config.yaml
arch: "resmlp"
model: "image classifier"
dataset: "capsule endoscopy frames (Kvasir-Capsule)"
train_examples: 42238
image_size: 64
crop_scale_min: 0.5
horizontal_flip: true
targets: ["finding"]
num_classes: 11
norm: "layernorm_no_bias"
norm_position: "sandwich"
activation: "gelu"
mlp_ratio: 4
parallel_block: false
inner_norm: false
patch_size: [8, 8]
conv_stem: false
layers: 12
width: 192
label_smoothing: 0.1
loss: "cross_entropy"
init: "kaiming_normal"
optimizer: "soap"
beta2: 0.999
lr: 0.00095
beta1: 0.95
shampoo_beta: 0.999
eps: 1e-08
precondition_frequency: 10
max_precond_dim: 1024
one_sided: false
adamw_lr_other_params: 0.003
grad_clip: 3.0
steps: 40000
batch_size: 128
epochs: 121.2
lr_schedule: "wsd"
decay_fraction: 0.3
final_lr_fraction: 0.05
warmup_steps: 2000
weight_decay: 0.07
adamw_weight_decay_other_params: 0
Rows from block 6 of a small image classifier, named by matrix and row number. Rows with one number belong to one neuron. Each number is 128 + 32 x the weight over its row's rms, rounded and kept within 0 to 255. All counts start at 0. Numbers have three digits each.
After each neuron's rows are labels from the 100 images, of 14976, where the neuron reaches its highest value: "strongest on" is what is common among them. Only what is clearly more common there than usual is listed. The data: capsule endoscopy frames (Kvasir-Capsule).
# fc1: MLP up (model.blocks.6.mlp.fc1.weight, 768x192), inputs 144-191
# fc2: MLP down (model.blocks.6.mlp.fc2.weight, 192x768, transposed), outputs 144-191

fc1.408:158123101131096079111099067202082143128107155103153110173093119196127147109045140116143145113181155070137134186169139113144091098112152154132165
fc2.408:105119102131145112139172164091132147132134165161221122087145124111176092130092155111101155140121153105137092151084089130180155091102126146140089
strongest on: finding: ileocecal valve

fc1.109:149132147120137143138129157154147137162094136123159144094115121188098135104130157191093120121142148106134104115182175117171124121170104125090058
fc2.109:162085101122121148115084204140098130130155147138131181162112170170152047098107132128179172185133128080127127165133136086123134083161144138158134
strongest on: finding: reduced mucosal view

fc1.141:103086162206113120126154150173076095091130111216089146187129131080132107159208127082154168150130122132109156126113123087144170109132144085123102
fc2.141:146149151135122096175111106163129111102064114131145091136135123117122141102129087142064122154084130165087135140167135143102138138110120051169102
strongest on: finding: ileocecal valve

fc1.19:164167151071130173113125150156151099119096129147178089135065186139133172141097183127144098090074153135111107152103136156218095157092114074128140
fc2.19:084144088122075081146107170096128135107171134092152161138087126126141111139118065156102108141118106137140087140114128110155099114149128117150102
strongest on: finding: pylorus

fc1.761:126146087093147117139104173202146106084166134168120168082092062110130099109186098101105156092132126111145168124162088118144116173122132089147138
fc2.761:118119058156131166064119128153118134165135135077154133169144080099108181157138154173129091109173143098188144132145134128081166077100125160133116
strongest on: finding: ileocecal valve

fc1.56:136137149104065118105132186155186160083107107082040107089142140113153149081122102091171127118154073114131103187144152151083158095036099075178138
fc2.56:128109152120139129130130112104127085168140095151118116108099107163053073159163139124170178123131077125075131146096127111062078076100079192118181
strongest on: finding: reduced mucosal view

fc1.542:171094122100110135116087115157105161104120143116089076140116102150111122112136119161153095147076131098084150156113114125143141102095163162110169
fc2.542:123131123123174176077106099147118075144172142127107109085145116082182102075155124091100138091136160147122136146170119122106117190091122045186100
strongest on: finding: reduced mucosal view

fc1.521:085100139069135144110150130080104120157075075173145116138117137107123136115098117115086160123151101153117122122120179153087123127075141118147147
fc2.521:128124179148137172121128120129134178087162173112172093075080064104093133127128168101138103175091069110112079165147102138123080139132129119103155
strongest on: finding: angiectasia

fc1.457:189138120157127154141111075115089107169113109107146191118132072202075094159145155161127145136116099099135091117146105088118112115145125097118105
fc2.457:115128093076114154088059113090127136145143134153152085142098086056146048112117127151186142133136172085109109118114120091073141071129149173130139
strongest on: finding: reduced mucosal view

fc1.675:144064114120132145150142090170204173131118041136106117147103146110127153179138144108072132106147099121053114109195177155141149108117157100082101
fc2.675:145142099127137123114174153095134112142133156147111065116140125165188126114111053152128130121181115158111110223065204122168173126108092175080121
strongest on: finding: pylorus

fc1.592:111195152155133165138115092161101123112143121080144111139123083137143142135118164136171162104059146163130112178160156172171107152138125160101124
fc2.592:198104095094151142077113110087126128143108169148124128112136115147156138136150189108119064119149120157106086070118100123156131139180148155136171
strongest on: finding: ulcer

fc1.688:077096185177167112089116113089123128134088128125122123058158120131154132105139090106147157153148130109138106113129148200100108206170072098115100
fc2.688:136153161188115153086103082128132119104067101079131169196071133098161155062120164164079138096127061156135146115113106077166134151116154193134149
strongest on: finding: angiectasia

fc1.494:160164108159096080114130121185138101117113159109176128155115145109158111133074146110140155141104116147151149073152133115103132162126130059139103
fc2.494:143137181094116142115128109126145140128144133135126118111129179078194067114188121091151095141120137154144122167128138157153152098135125173111103
strongest on: finding: pylorus

fc1.546:131090094120141176116127126184123117099114126104110101178081121135159103144190111114129152156093111097140196094131114169148113142088177104147188
fc2.546:143169142191120136155156114150136085111128159076143136140191064078132158127154119049112094124142135152149075183131129054149142146120050100151111
strongest on: finding: reduced mucosal view

fc1.214:114100155113105131151054082205109103098139075126123108162133093119225128115107122141142128121064206136112177124173112081103137140097137136126098
fc2.214:119138118123115178156147110147113178163122133141159101138168137065100126151184138143130138084132115095136146099153113162170129162126140099143172
strongest on: finding: foreign body

fc1.79:121118125127118082095090122106128078112130106117126139087124128155126139123131142171116128178115133159169128119156097121144072052160141156067116
fc2.79:137140039148168099139123098137120191137074132113113097140100131151197144100146141163187167089086155141135120104135098168130112125055157116128152
strongest on: finding: pylorus

fc1.248:173100123146151098086097095137095101212080128109070131128109108144158127091140141202170134141119085135147146131124078127145165110093123151054145
fc2.248:118088098172116162119083093133164143145177183097141113131158115187145128182133154133152172088114162187143155174146176136065158160144122074108183
strongest on: finding: reduced mucosal view; finding: ileocecal valve

fc1.364:149097123128140113126165160135129145149130126136153163132072154094128109086075133089116184164177186136129107166134171138106131138087143094148085
fc2.364:155136123189115158134117113125083119156110095103149090106183098141154108095100116150153074132077094195161117119073137089145087174102122128129161
strongest on: finding: pylorus

fc1.700:070112077182096054202089140129088153139169105105129124131150068128113168135104180127147082125100170076088053111152116103121175147118143113092188
fc2.700:112136159000138161090182137042110131132122097093218056160104121155090136104212126115123111170129194145100125135137138166059130140172113156155084
strongest on: finding: angiectasia

fc1.538:153087055074116123141140135147115171131146143109137099102148123159115152184114066178136103149150131120158161085102147102124180090105131111166087
fc2.538:099092068166080157141114169121093133092045103095182083105122080116100097097093245108129147129166163117106159181160110124075122173133169107094124
strongest on: finding: pylorus

fc1.223:166172147143161121100130145127124134100109114161113130119126106122158116148163161110128080099093068139120112193104146153121125077112120117165040
fc2.223:150103144145105122120121137127137095165092116117128128145086162147129115151122169146130123093129082133147161121108138160197135183129166166136127
strongest on: finding: pylorus

fc1.418:065109097062140137147119167090128126099120118072152145225130180154122118159105148116156164143092167104156132101171097100154116165128153169161188
fc2.418:146157109222132078154136122103118098143069139188113147101167158100114160185129081099086128108150114111136119064129112117121083091140121103104079
strongest on: finding: reduced mucosal view; finding: ileocecal valve

fc1.600:175144119106131137106153147168144116077111121098123061069133151101116123168176125120143146120147090109155162137147118127119101069189106151122156
fc2.600:091114159119174092168121128118070120125134126104164152120085068118127168123109119087159173147116130068122139149121113150148135167122165135126137
strongest on: finding: reduced mucosal view

fc1.633:196143096160120129102074108115122096152125147153104085139084107151125188140072061102144135124138128146119177125117113113130129128170141040143082
fc2.633:117125158177153132104140133086103024176161100063128176096138106145093129088086204093130109102087153153139074157100089086155162078160141184147092
strongest on: finding: reduced mucosal view

fc1.239:091118137159085130061129094154079153134111123113130177074142108103173144154106146152126120137126173126095156138156125077182070176124130144149132
fc2.239:130109100073095091143142163103125204088161122157102098176079159135123126121162071150140114115141148083091157132144154103164163120114157131180146
strongest on: finding: reduced mucosal view

fc1.668:118104216122056109099160115146150155139117154084142157139124172180123139164073168146110146164150136121110094167164160141129134174100165116132125
fc2.668:163193135133209127151153118109171146156075113198102145119120210073126151107140116116090068068149126099101158181130171124110088127137068124095135
strongest on: finding: blood fresh

fc1.622:127141126087119033140174110139112199167150125104116151135107122107129136118142152182117162108145175088146098099100180025168138091099142100081136
fc2.622:097094140103159187155087070095157133109115136109168118127137158144096185171142115152119112130181178122154099089114122143155128105152159134171118
strongest on: finding: reduced mucosal view

fc1.554:116174099127121092115104114086095134114104134142125169058167088084096143156081146148166060174129182174195109133143094149152082172119112097131130
fc2.554:178159136105119178134122093104156128187170140131131137137087116108140129138168139125116131151120092137080155067152146135104152097136211129119217
strongest on: finding: ileocecal valve

fc1.28:141174088107078119073117142164119129121124100139165068124162130170173150118131107114113125092118125084092123149100122076085133161103095130123103
fc2.28:096134163113133138134148158169099107118154130121111126080092146128163178187095171100160100055150192136139098121139190179179129077135127117137215
strongest on: finding: ileocecal valve

fc1.704:131086102063134096137075154139075147113134135117110144193150129066127155153097139166214128136026120118123115065132133133101138111099109126124129
fc2.704:091161171148147151113161137135183121127089163186101106102169132150114127147101123111060138093124140127067137125092096139180164137075130117109167
strongest on: finding: reduced mucosal view

fc1.162:153067098081182138137156108117080110032137090108144104118130117108093166127142129111158107143069079128097081197084096160180148088106107100094111
fc2.162:108129114113100158152095115182104154128100073168087105131141081187162103136092091104147138078178128189119138083156105081109106177138140138104111
strongest on: finding: pylorus

fc1.396:192126126162168136065151187140077080098107133140076123151129161131146113101156149087155077141111119093139149144129186171154137126173146124181136
fc2.396:134064123159075146122144158150093132156106100165150133107101187129062133089140156131155162073048076127156128123082172129125152137116156083108136
strongest on: finding: pylorus

fc1.139:116102102163128117089143150137120130060090115111054144150100141132142168136100124113128096153121128124092074075147164118167125062104100127063153
fc2.139:087107131145132168136167123093164115135124079153095127101158114156105117147135109089082132149196117103116144152127134137135096161092115133101130
strongest on: finding: pylorus

fc1.204:134098171111114090203057125110206172167112083086129101118122152135105094159103157134101155065183151110078116154152135079126152117114095115198112
fc2.204:094168124106109116084173099141100079166206133163100185089117151113082123071102087041135107121085143135124150094125103114126153098146078103123168
strongest on: finding: pylorus

fc1.64:123128117144106158136144167092145155105128093089146090075107151044112155124053107219111081103101190172143146109127051109130172137130127130089076
fc2.64:172150137131192125179125144202121114097117078185135099106120135128199114140153112079075121130087125132113133128133081114128103123139123134179120
strongest on: finding: reduced mucosal view

fc1.222:168118113134123109091068126175091138155110091106128147051119136082132120179093164113102125094167148131092140150132118132172174150145183106095075
fc2.222:166133120123117152139143094119141102066130132148206146189140109124127142157083130122069078140104104129112130087166122169155069159179150173107133
strongest on: finding: pylorus

fc1.285:175084068133165154082135121091087189120146099097164119123129125177093078188117178105129106179142158160096122129131125109093147129124218102184140
fc2.285:089178161116164124132087113218111090118093148106127130147045086146175141114108079149125107072098199108113098156106115152117143100141064088135162
strongest on: finding: ileocecal valve

fc1.763:136141116154134130088140166171118101093103136125154121100160114149038132150134188081084141112125132171136170142129173119098084187085137142092110
fc2.763:107099151068132143144151142097117140138147145172127082157152126139149138148184138174102143146153091142158119133118179165152132124119149091125083
strongest on: finding: reduced mucosal view

fc1.744:109073133157139137110152172148115161150031112107153217129175166164159146099146141133132136125180105146098094145155139214113091096102134161122105
fc2.744:122121120133186159087135140128104154037176136146182105140079137120072106132155137150103148128170120177150127121138170100110104098154153164095140
strongest on: finding: angiectasia

fc1.107:155139150162096124104131109156104091134117180122089105100136129190130125113114197148136111122124160138108131092127155077178087157058136134127100
fc2.107:144178079133138112123088144129138152078149104157138111110068170189183154118108081084156117066128096094117114116133149142129080089159122112142193
strongest on: finding: reduced mucosal view; finding: ileocecal valve

fc1.217:067090145169117129185192098165111166169126131141177109120133131119105123085123147100177153089150094101160152136113100142140125160124096103169146
fc2.217:134066115051108125138073128104133145117088142085112092126108093118158118123149135124106139177119119116104128106183128149108154074098084093123121
strongest on: finding: reduced mucosal view

fc1.148:052162122118143163151153135100113145111130146154075098120198151190115112138198091148077127117189135121129103159051082128152140105130155091173134
fc2.148:088107125127130076093180077101096143069099171079190102090060113106132123117058183115176181133119124138165079129155187142142125160082139165155128
strongest on: finding: pylorus

fc1.758:090114130129055083116104143067094128111119149137086106151100131141148135126182099112151141133157171093166142073163076096160135155072143145097131
fc2.758:136121093091162169115138094124170112137120183091176150098100069084163181092108093135165078154118151118134121093128136088071146140140081118142120
strongest on: finding: pylorus

fc1.405:131091131125074119127108063153104147173129183157108103161152115142071124130103122098126100122197178138184112195127130161151152133166124219144144
fc2.405:117129121102103218099151171140116145123104123103115139175168159142106091108096136105112133092133126146145152089147147127117072111157137148129114
strongest on: finding: reduced mucosal view

fc1.106:123174113200108151056122114112153086129111087169102215107111139136211079129111125086139127125096159141076142137130185147156160170096094103166076
fc2.106:158134124129116119170127169161127102132149142100095108135112152081058132156178136130110093166107069087091115092113092077184123144092183180092155
strongest on: finding: blood fresh

fc1.742:155119164102092150119140057188160153170128131101071149147143156137163110161178108154097084112090151143174179119151194136090141116136111093123137
fc2.742:131120170179151091115149097106142125134176101105164095080109134073116090150095153095111153155169177019084115189103073141199156037089158124160121
strongest on: finding: blood fresh; finding: ileocecal valve

fc1.510:181100082133115143177117133162125112144109100148140123111141170093124124180097088107146189102122082120151169140132133149103137098133158118087184
fc2.510:081159120137094141122140186109128186129160087066118155146095111103155157140057174143165090165117147070128084136096107125103091122103192123090133
strongest on: finding: reduced mucosal view

fc1.417:162111133172135101126115203096104108070106128144056188167086121161091079152103193105107179160090139037113151137128126122097103107050125133071131
fc2.417:148082158115136129156201137115119140099099106141146116130066154095090193130151122056141147108110070104148129118167166092154121106084120135125103
strongest on: finding: pylorus

fc1.515:165126124167138118106093121133145136157111095179066092125078089117114102169112166126121130086106090160154148132121096089134138129107183106058168
fc2.515:119078175107107205114090157160136136105172158155192095130088164123152139060149097217129178133149157103085196116200127131147034117098133116145065
strongest on: finding: reduced mucosal view

fc1.735:142164095094111084067116147151085135105159078143175045126159139097135100077167141156166147125210143074179125087097114116136140112077097137090148
fc2.735:090142113109134192134168189151171137157046154132092149094151099160094099126154121153110123160109111107080173171146149102088088107204184167120128
strongest on: finding: reduced mucosal view

fc1.199:157107102161119104148131128080148102113091128129098161094086101139131143230162145113163103155110096161093101188049110126200176108149145158114148
fc2.199:075166131124122122086094165173142147181128090110140155147179131108130122121085081140135106110151158207189151139108100129166107165108066187102116
strongest on: finding: ileocecal valve

fc1.161:154127177161098136127158130118100111087084177158097121074148151169160122176119129120135120089144108165182103201146148131147198127148122128132123
fc2.161:069151098116201139096168147175096183111105145132124138114119167176104144164127118075085132099152154129101129141062100080101073139133109127112139
strongest on: finding: pylorus

fc1.208:107123148151107111095128146082113094196140128149138156111111152064140145114128131129191219094100119153086178091130129130134117116056086140109176
fc2.208:074137097108195092124118099128136108071149121132173159107123112107097145110130129140138068117115143073144094125111087165119158186132097113099177
strongest on: finding: reduced mucosal view

fc1.258:147149144079137125100112045122134138053141064121148170117130151105143080170097118138201170110149153158147185148117119095124132069147100092112170
fc2.258:140111142181147116156170141085100086119072104147119121143070122122122195161107098121119123163074112123143118121075109069204104119159103080119132
strongest on: finding: pylorus

fc1.684:084113140184094128063169124133207112168144113134099124156134100147166129111145132169176136122118099120130091124121088107146081082154114132104190
fc2.684:169131125171194107153127087161164149116100106034131145149151129123136114089084106119179120103165108193165071122099143124113124036101109142140103
strongest on: finding: reduced mucosal view