From a checkpoint of a small image classifier: 64-pixel images.
Rows from block 7 of a small image classifier, named by matrix and row number. Rows with one number belong to one neuron. Each number is 500 + 25 x the weight over its row's rms, rounded and kept within 0 to 999. All counts start at 0. Numbers have three digits each. After the name is the row's rms in percent of the matrix's.
After each neuron's rows are labels from the 100 images, of 14976, where the neuron reaches its highest value: "responds to" is what is common among them. Only what is clearly more common there than usual is listed. The data: capsule endoscopy frames (Kvasir-Capsule). In brackets: how many of the 100.
# fc1: MLP up (model.blocks.7.mlp.fc1.weight, 768x192), inputs 0-95
# fc2: MLP down (model.blocks.7.mlp.fc2.weight, 192x768, transposed), outputs 0-95

fc1.196 099:482493520468482496481500517505478480533464495477492465476510512465505453455496488522532546448498534496518494509504505520484505470527497504483493481516515463471501480501455553507520499494497469473521500532499509536534512573528486505486464532500451524512485501471462498503469486477501481499
fc2.196 102:511520515501472513551470503482517490532525469477511493448504489503525516530505493469485493502507477498472501477539529479497513492523469525513518497520495528491511474482474504505530492542493546503506551515529481500502516470541511515522513475542521478499503500525521521506475495524534507511
responds to: finding: ileocecal valve (30)

fc1.242 094:461519474543514505488536496456526504488500497464520458521491496527489524485471491513509479489484533534519510539541493475468502472497484481517535476489505497520501453501551492478505506482514473490489489517534501551475515498523500484507545489428455459503489489522509536477517496528521451484
fc2.242 105:518501502495501475485529505479496485499511430551501504451473504460505511510536510515495509477471509531468510515516485521521505515508459512499509500483547504486498461499468509466508471495545534545511521533522467538484521526492477490482472469507499496490575535525474523559536489496475537516
responds to: finding: ileocecal valve (37)

fc1.673 107:529524528497492482536530478490533470478448504509485477489488544527511493486480495509499540463529506507508508492506490469504465478520507556481494499510535518467490485490502511478463542513476510473498486512503466442471531527517462489556509453482508483468559529476476507530498471496521517492
fc2.673 107:502485490509541508507502498486459514572519520462480503461516506514468475465459500521492463495496512514549518504501553484485538521518506491513499549527520560482536496486493527470504530459473483478521495473483503509509506483498487528478513535521480540453485511483521526531507482537473525475
responds to: finding: ileocecal valve (31)

fc1.501 090:496525450511484462501473531477514507474501518470508561496533543503481504500482510489531519506527470507538447503494535513500476468476488497537457494516503534480481498521475563495498526522509533504498531488479438494539507480506488533501478539497436475546540480495535518477485475491474517513
fc2.501 096:531530487520491488496484496551454485488532476519514470523456502559500516550479476507470498503428539466502495458491492483495471511520533486478500483502494509502487484490518457522506459514495509465479530532470535514485510498506474524523536489495517520518527522482499512482519536500500501506
responds to: finding: angiectasia (27)

fc1.413 100:476508510515472512536487523523459512477492457480531504520455511516482462504528512499478511471487513494517502546518526472497500492516487513518562496480506453511461491540505471507489510473517484535506476516453472522519515456540500471507523516540512523514508467494509479528475529508540542483
fc2.413 101:516480486484493503455544513480551529479513519492501495525503508517504468496458538465506473474515501499528475479497480470493514521480488477517466483505479497558535492537495487497509491545497476497519527500481496552468498486473503517465487497478544490466502494556523518447471459531514519535
responds to: finding: ileocecal valve (50)

fc1.283 097:480530464442495518509534472515487498478540474485501499494468520507475508449499508506471510457502501472461502503525530481538487511516499467458524465524514460471475499466470497529512500516484532481543502488516494509502522484520519473490532479466514509476489437484479534522471523477537482548
fc2.283 100:488484529491504503477500503492506489498516533520561485495519428499495515520562466504509538488513503507473524458538522519476515499533451508525457459485509527525496506476451496461502508527485475457456477470509521488517455529487484463510510502493486473482475472529523506526511500494536492525
responds to: finding: ileocecal valve (27)

fc1.56 097:522516529506448534531525515486504494532449487502491529483513492476465538549526516473468497498546524523547501526479550512493475532493459497487478511489527481509495509491469516492530530507514500509509478490525469500505490495481452540480487484451508480488490500525464501492505551468469487521
fc2.56 108:544472477497492518487481478491509491499484508553478463513503505490554440509480496505511543469517490460502414473515511510498481523530475536444500501495473490482497531507538546462506474511534512524539500539535501506484530494559532495524552499508525516489511485457530505532513505514486443488
responds to: finding: ileocecal valve (51); finding: reduced mucosal view (26)

fc1.231 095:527491495496509498497515470481524499495479472483498502488451513447462524502503514529530495505475554521468518506485498484469570508482481538499503516503561502518497491505525490481514465483507492520496467485552534506493477486479555501478530499500512475502481498480489512512484495557502461444
fc2.231 107:491497506534542566480534518494529542497475460531519490508465445494518522526492506545525508479518476438497501497503493500493515505495511520513493514529486503524481496489469480502537506462505478503521491491515460522502515507505518467534516479514521515473472517469501483515529487503525546523
responds to: finding: pylorus (69)

fc1.392 103:473482491493538529536527526475494524543541496517495503462478502496476516529472473497502492488493504486473471479520510491513454527510557490487515492481530485490489482486477493510539506482495505489525431491524487504529490518493505490521507517524495541535513500483484536487499477491477500496
fc2.392 098:538542468512466502474462523481461497547473520505525502508499549517543516521515481534501527437481474507560497500455509520462497482493513477498444508548475498485522472502490520508501537475508527465463501464536525482535481505503475484510439513496504498537517523497509459460494481474490478530
responds to: finding: reduced mucosal view (35)

fc1.68 099:474471494512466487541499449457516523533483507477463465525491495518485529522498523479507478500474516559464519476531550497465523487496525511552507545466478522498475523500502504503516512459505492497487520487500452531495476519495531491447543504499530494472503514485495450547479476516488493475
fc2.68 110:494515499480467491543493497465505515489488485479487510483476490463532496456455501508452460498494549497502537505534474462545517552505502494477543525475570491528535471472485542483495458552465513526526496519516453512503477478489518516545503523550502485490521461439471509483481501481521534480
responds to: finding: angiectasia (25)

fc1.135 097:492471486498508503487483464468465526484533488463539481485491477511509515444485496514498501495494494504446469521507493487528524468488508518495532528540523521510508503539488492451474465505519500452523486502496499454491507487564528502490558481516496509496481503514507514501493537483492497507
fc2.135 110:512466463475502502490516481489509520489537499518526510497533502460531527528534502508504444478505508472519504469482530466530503518506515490482511464544475480470498509463529499514477522506483468496504462494498478522536480484516464483501559515502454544493500498518498477500525483516526499551
responds to: finding: reduced mucosal view (31)

fc1.275 100:493524473509507534471539515493483492553518509450501446441492471521495486471489509510474508496475450496483478495502491493460472485475533513536481527511476557505533500481524525529539456517495518480532483513487445522479525491482453492478453489510501506484514523525472514518529458506510496494
fc2.275 103:525534475493486494504497524474487489474513487479507522544513521485549511514502526525486511492498483553522522463532524496511505531543499477506483473483504479503507514498518471456460495559470502522462484543500527468476498513469504484523495496516519488503458492484516511534498554527478499530
responds to: finding: ileocecal valve (44)

fc1.642 096:491496528485484528493482491459521489513497536447489474504510497492488472462547525527486528516519511496554497477429514499491472479541492487482513522503566490507503478503514520487455511491529484542530529507469542502530492516556529499542458514545513480484519501491480481499481511500484496502
fc2.642 085:501514491459491522502524490468481497478511508502513492519492507483546528471522519505524446497511478505495515498494516519526473562493526547538494496530526534496478504482498514486475562511505510504476487435481525479473509502507540509469455497499501484491483505476523477463490440532522482513
responds to: finding: blood fresh (35)

fc1.1 101:473542506515513459518495514531570516485507492480462494477526511482486514527566487524466515511486495540482524554507493480512500489494499479476516513509526527487481476441548478512515534470487487498482523512534537469499454484533493507476521530465503524473519466502483511468492485534529500465
fc2.1 105:553511500523525494528525486512493482510502507530530487521531527508462470511512557489485502470499522506521535507494487497519454519513510512494514520526492480497493466514471502494501527485527478471509522450514510478526496530519482508516481476448481538484525488472492517518519532466527495508
responds to: finding: blood fresh (59)

fc1.373 093:468530478500493453537489461536494491471519499472525525484515500554505497492458507485499476485418523492474522473502524477442460499462485514508506489484496538502485464482479478524532512456518500508476519507479558483484488510495480506483474532500523503511532571511525491545493506489493460486
fc2.373 093:481562519507510554494478495506481518525465522507517484469477470453498506505482495516505504484496458508497483525552497503520513530486483503544477502496508453491545527502447490500472523526488501531480494516471491517473513502542492504496523462463520515486462495539525523494498500531502524478
responds to: finding: ileocecal valve (33)

fc1.67 109:457506492508535500524525517433518481516500537477510484502479486540522501507546526483485485545494472516477497503486541506488493516517462520435508486485482530479515489501521529493501521445542477509462466470521508541467480479502502485536552532526496492527539485540514477536509466486503497423
fc2.67 117:485520525504516498455476508501464525476507443544472517521480489486547503494460484537542479507494519471505491464522498517528572465449548466494496535517491505527511489534509539458486479496499501480510475488460473480509495497459504497501533501513509511489534516447515512484486454524506530486
responds to: finding: reduced mucosal view (25); finding: ileocecal valve (25)

fc1.108 101:505525523541507485412510512541486480506484491478488499492457524477467519487520451499504490544504483498493502478505455492487531502494493540547483469471522456506505507451533466498504568511485496500459483509472476517502479540508495523488528506471477505500503454459489508475496501475518477543
fc2.108 110:462490521473468495499502534534480509470513437518495565501517473488553476481486486491527467508528482531452537532497502493512506516489504510436481511516488495540491468507463491494480516533492490490516503496511462497494496466528496531513515500529486449492505495520497502498496523488478460530
responds to: finding: reduced mucosal view (25)

fc1.428 095:550528564509475455520462543508508495497463474517491495496492498519472431498502527479490533483533509477499497512492508496443460502484493542494495483523507522543445498527517499492469507491497512517506492527502548532489526500474493483472489462490462513503511464513526472522519477505508525497
fc2.428 095:511500466488522505491514491499508498532488495508522521455489462482530509513533507477506512539485507536482527474433453521562450485472515502486435516505511506458537517491479451513495462491465519501491503511512487525472488478507524518504462507552464497508504525477495557514489472483521497512
responds to: finding: blood fresh (27)

fc1.753 094:529508497498520473503501480500509493551500512512507491523475476486529527459516553507515486460508445500478476507499505484473524500530516479485499501483503490530447513550571485495535512521469502520503449509502471543511505461489535521484461478472481495508452497518514532511518521542533499477
fc2.753 093:457462521483453498482542467487492516527514492551510478486502478523494470500549474576488452529479520529498537476480515488514493538513500475504506529503522521505500509489467512501513483533527493479538500538481476493483455511535499492517503483501514494474505528464496523510448500506476496551
responds to: finding: pylorus (32)

fc1.745 109:481502449514516528524477514510524486496449516483519494509542511485525501488482476491503480506530548500451494477484531489532500508482459514506510485533488515476496503494533528518486487517482481480518460487558523452461491501512511544467454499490463529547545518469480509529466525548512521510
fc2.745 106:432480508516502509491501470490479505475480560512512513475557457525469486491508482487462468508505496478474506495469493494496520501451565512474515509501513482473556490527499511438499513533523525513487481481514533494518520480477487483545510497472522541458511482545512476470478482459474527491
responds to: finding: ileocecal valve (27)

fc1.532 095:476511466503483495430464538532520496497479496503507468475459496495537501472501503472459514476512495533487505566497522477488483477484521468509559527503490453489485521432500503513488504496519529510481472500505524479483519429509473532525473461462491492519534486487491511528496455491513534478
fc2.532 103:479514487514525466501475489479518541502532506490482480500520515551500498502535570509548456521511507499524503465483505483521497507519515540472451493498495476513509503516511531486538543491451484518513503493509503510530525515498475496538443534490505500497432500483495532515505531505500518525
responds to: finding: blood fresh (40)

fc1.750 093:446522539503499499467462487519471510524476542508480501541474560476506525510541447511539505513537510504499520466519498501543469495510532502511510490517495490473492517474555520427501484505496517494480516522494510463496534504531503498454465492473513506522552487491508502515502508510514522493
fc2.750 097:481488533505496511504492511485503489517525502455443495479501472501511532498488529512460494473512509488528469489504495539529525506467498510532508507537502476489517561514506491491517480477460432496504525499523518463474475489509503518508531472501524463464492514529503480494504534503492482511
responds to: finding: pylorus (27)

fc1.675 095:534513500502466431442470456493489496509495485479451478494490514476513498463495520494483514522472479470504475522500527515507497508481489481486490531503465480516488472469501466525529489509514544504496492481532504472471528472473522522514470465524478478523511474526517534456528505531453510491
fc2.675 101:469457509464492516526472532515527526466471484535501508503494500542500493538500478552504528504535510536493507540468493500535513511510530509514467496490486507526502507531487557543478515500492508469490514500515507500502487516516455519436467528494518493521552519492509508564488488558531494505
responds to: finding: angiectasia (31)

fc1.302 097:518512473494478461463530553489502495525518491463504492509466475535495512457503525528489491495477479506479485482499505505499509489455477551510517495504475500504504544504483507527514493508514500493537515468511449493530489524500518480510526490529509495519494511523489527473558497515497506473
fc2.302 101:503489477478460470498463518517480541496489522528488512463483479533493540507534536481523505518454461480486535496496469511486471497484523530492469509501526489481527503491485494485464528501496451466463450475519455524494498491511516513489509462480477466525500493495492505478494491488464517504
responds to: finding: reduced mucosal view (38); finding: ileocecal valve (27)

fc1.559 091:516508484477506507501522533512490474498469451507541413534498544537513519470529457481494524450469492516509497445511505509463485507472509478501467500494524462519502479471446505441504491511502518513497485474515512505502474523463477484458499457507508548504524517467486516493456522518516489526
fc2.559 099:493474543507416531474476542471502503491529484487482487484509502478504529467491504521502494530474503469461470531488472464480480544488493534463495485495548511537544469542493510489504532466508501467488497493529483516460490501507483490494518492516457545500513499490533486458459531477542500505
responds to: finding: pylorus (53)